{"gain_aug_db": 6, "encoder_depths": [3, 6, 6], "encoder_kernel_size": 9, "text_encoder_norm_position": "pre", "init": "torch_default", "shampoo_beta": 0.99, "ema_decay": 0.999, "epochs": 98.3, "lr_schedule": "cosine", "warmup_steps": 750, "weight_decay": 0.2}
Rows from block 7 of the audio encoder of a small contrastive audio-text model, named by matrix and row number. Rows with one number belong to one channel. Each number is 500 + 25 x the weight over its row's rms, rounded and kept within 0 to 999. All counts start at 0. Numbers have three digits each. After the name is the row's rms in percent of the matrix's.
After each channel's rows are labels from the 100 clips, of 14848, where the channel reaches its highest value: "lies over" is the class under the peak; "loudest band" is the band of the loudest frequency at the time of the peak. Only what is clearly more common there than usual is listed. The data: synthesized solo parts of chorales (CocoChorales).
# convs1: first pointwise conv (encoder.blocks.7.convs.1.weight, 96x96x1), inputs 0-95
# convs3: second pointwise conv (encoder.blocks.7.convs.3.weight, 96x96x1, transposed), outputs 0-95

convs1.58 106:540489497519547467534527540497490509495492497522460474495476488489495494546463519486491437500545511490471495491502488498501516495497522512522484505513511498548469521501513510493400498501498502510489457492536487474495517498504508510511481471497474484505492513539478497498518506527584484544
convs3.58 099:472492542551512519532498514487508485534532488487519486529511498448540509464506524476431500508517530507547514473488474554509522502466504521493531460509498495561488484517527510482549529483495493522521536541506517472508512532503501521510482480481482526484492446467502511493508501492471517492
lies over: B4
loudest band: 250 to 500 Hz

convs1.42 087:523515521528479547503482443491494490517509488543490545484484460485467468503469472498453504483515499512486568489510482514476528529450460491508465504513498524513497485569496457485498463497506517501506484513492492492504482508492483500455478499504466463450521505481521539513537467494498491526
convs3.42 102:511500508524492481550474490513514509483498479484498456487537519536463504450506501517530478488485493497496517519453561537469490465481490506498500466484518529443475493474496538512490440504490486477482459499497446490508505473532468515539493501475502479508507550517499486498490525475520483555
lies over: A4
loudest band: 250 to 500 Hz

convs1.22 102:490498523514505528455514488483510460477487527508534460474526488533553540484510511490504471532492469463475482473499521526495521526527520503523483510497517481445518518486449476494497452471506512531539527518474540497543517489466508496482510487471562535490480476450496522480477503492495502499
convs3.22 104:511493481484521490529492452527521533536415488519476491499494500491523522548460520497491490490497467517492512516514471503525501463538480505495473491473515476502490498492486522496493540495539483515463481470460569497471537542507520528524472529496521526445472511476509470488507522495482503501
lies over: A4
loudest band: 250 to 500 Hz

convs1.52 102:503521496515460439560468502485499528531505519491511511470502523516497510503506516516516501506541460481489522464523519487465490467517493500482459512469552500494490494504519503453493493439501491508518465456470504517480528514517477468535506514483491513547503461496493545482548516538495544490
convs3.52 097:490487519517537522500515495559494464503518493540461528490494519508518544498546480514442525536504515513481503527471468502487513522547455503493519497544487498521532483517484519528505507546510479490538512551485511497505476544504492545529486497521530528481505523518562497502485520503490539515
lies over: A4
loudest band: 250 to 500 Hz

convs1.29 092:498485504473513517544529497518509536553501451480557500484502444461475512485524523518496486515446491489507519532492507513508538488535446494507506518440503495491494514532554512515495516492501475537492488534513485536482498481499509492472509500479466513507439495487489472498520512512557514489
convs3.29 079:520507475507550518525499528481531511482567501531513483475491484502485488513527492512511493498480519492507504524508487539464479494502542463461523531511507489506534532480497508512536492568478494496543521509513504490525488536541473488497517541516551571494527495502567513494520484504494503508
lies over: A4
loudest band: 250 to 500 Hz

convs1.79 102:518474448499520531519499483484488487479536557494528515465479501474549483515467521465520475502524507495487533526497502493478540532494500489487510488474491515493473499504493512512467498479523479489482561484473512457494514513504550477487488502525517467519528493577491539522498504430483514502
convs3.79 106:526490485540505555549489537529515482499511461490494453509518486503465500503496526527522508474498496485476528460498484514460395508477457495512481503519479483488464499504491509508507530518541481510472493474503532520524526465509468476540520481501552508509483485488508491501525487529487485495
lies over: A4
loudest band: 250 to 500 Hz

convs1.62 092:489554502527466544508529500545527494521503435473492489478455487496460464489484492512495510506499518540522540519545472492547510506514482491498492480501502520536501487523499510494518542494539517485512539507485427475514528506476500511552509520459491520476503524520506505460531522519505514494
convs3.62 098:489504493513414512463484468458502492539492486534503527505478498498505508529489487486490489486488484529487467531463528501495481482496511489524512485516486458537540495529538487488533514498503475478432463526479526518483491506506538516478464456483472504462499476484506470516508547449497510486
lies over: A4
loudest band: 250 to 500 Hz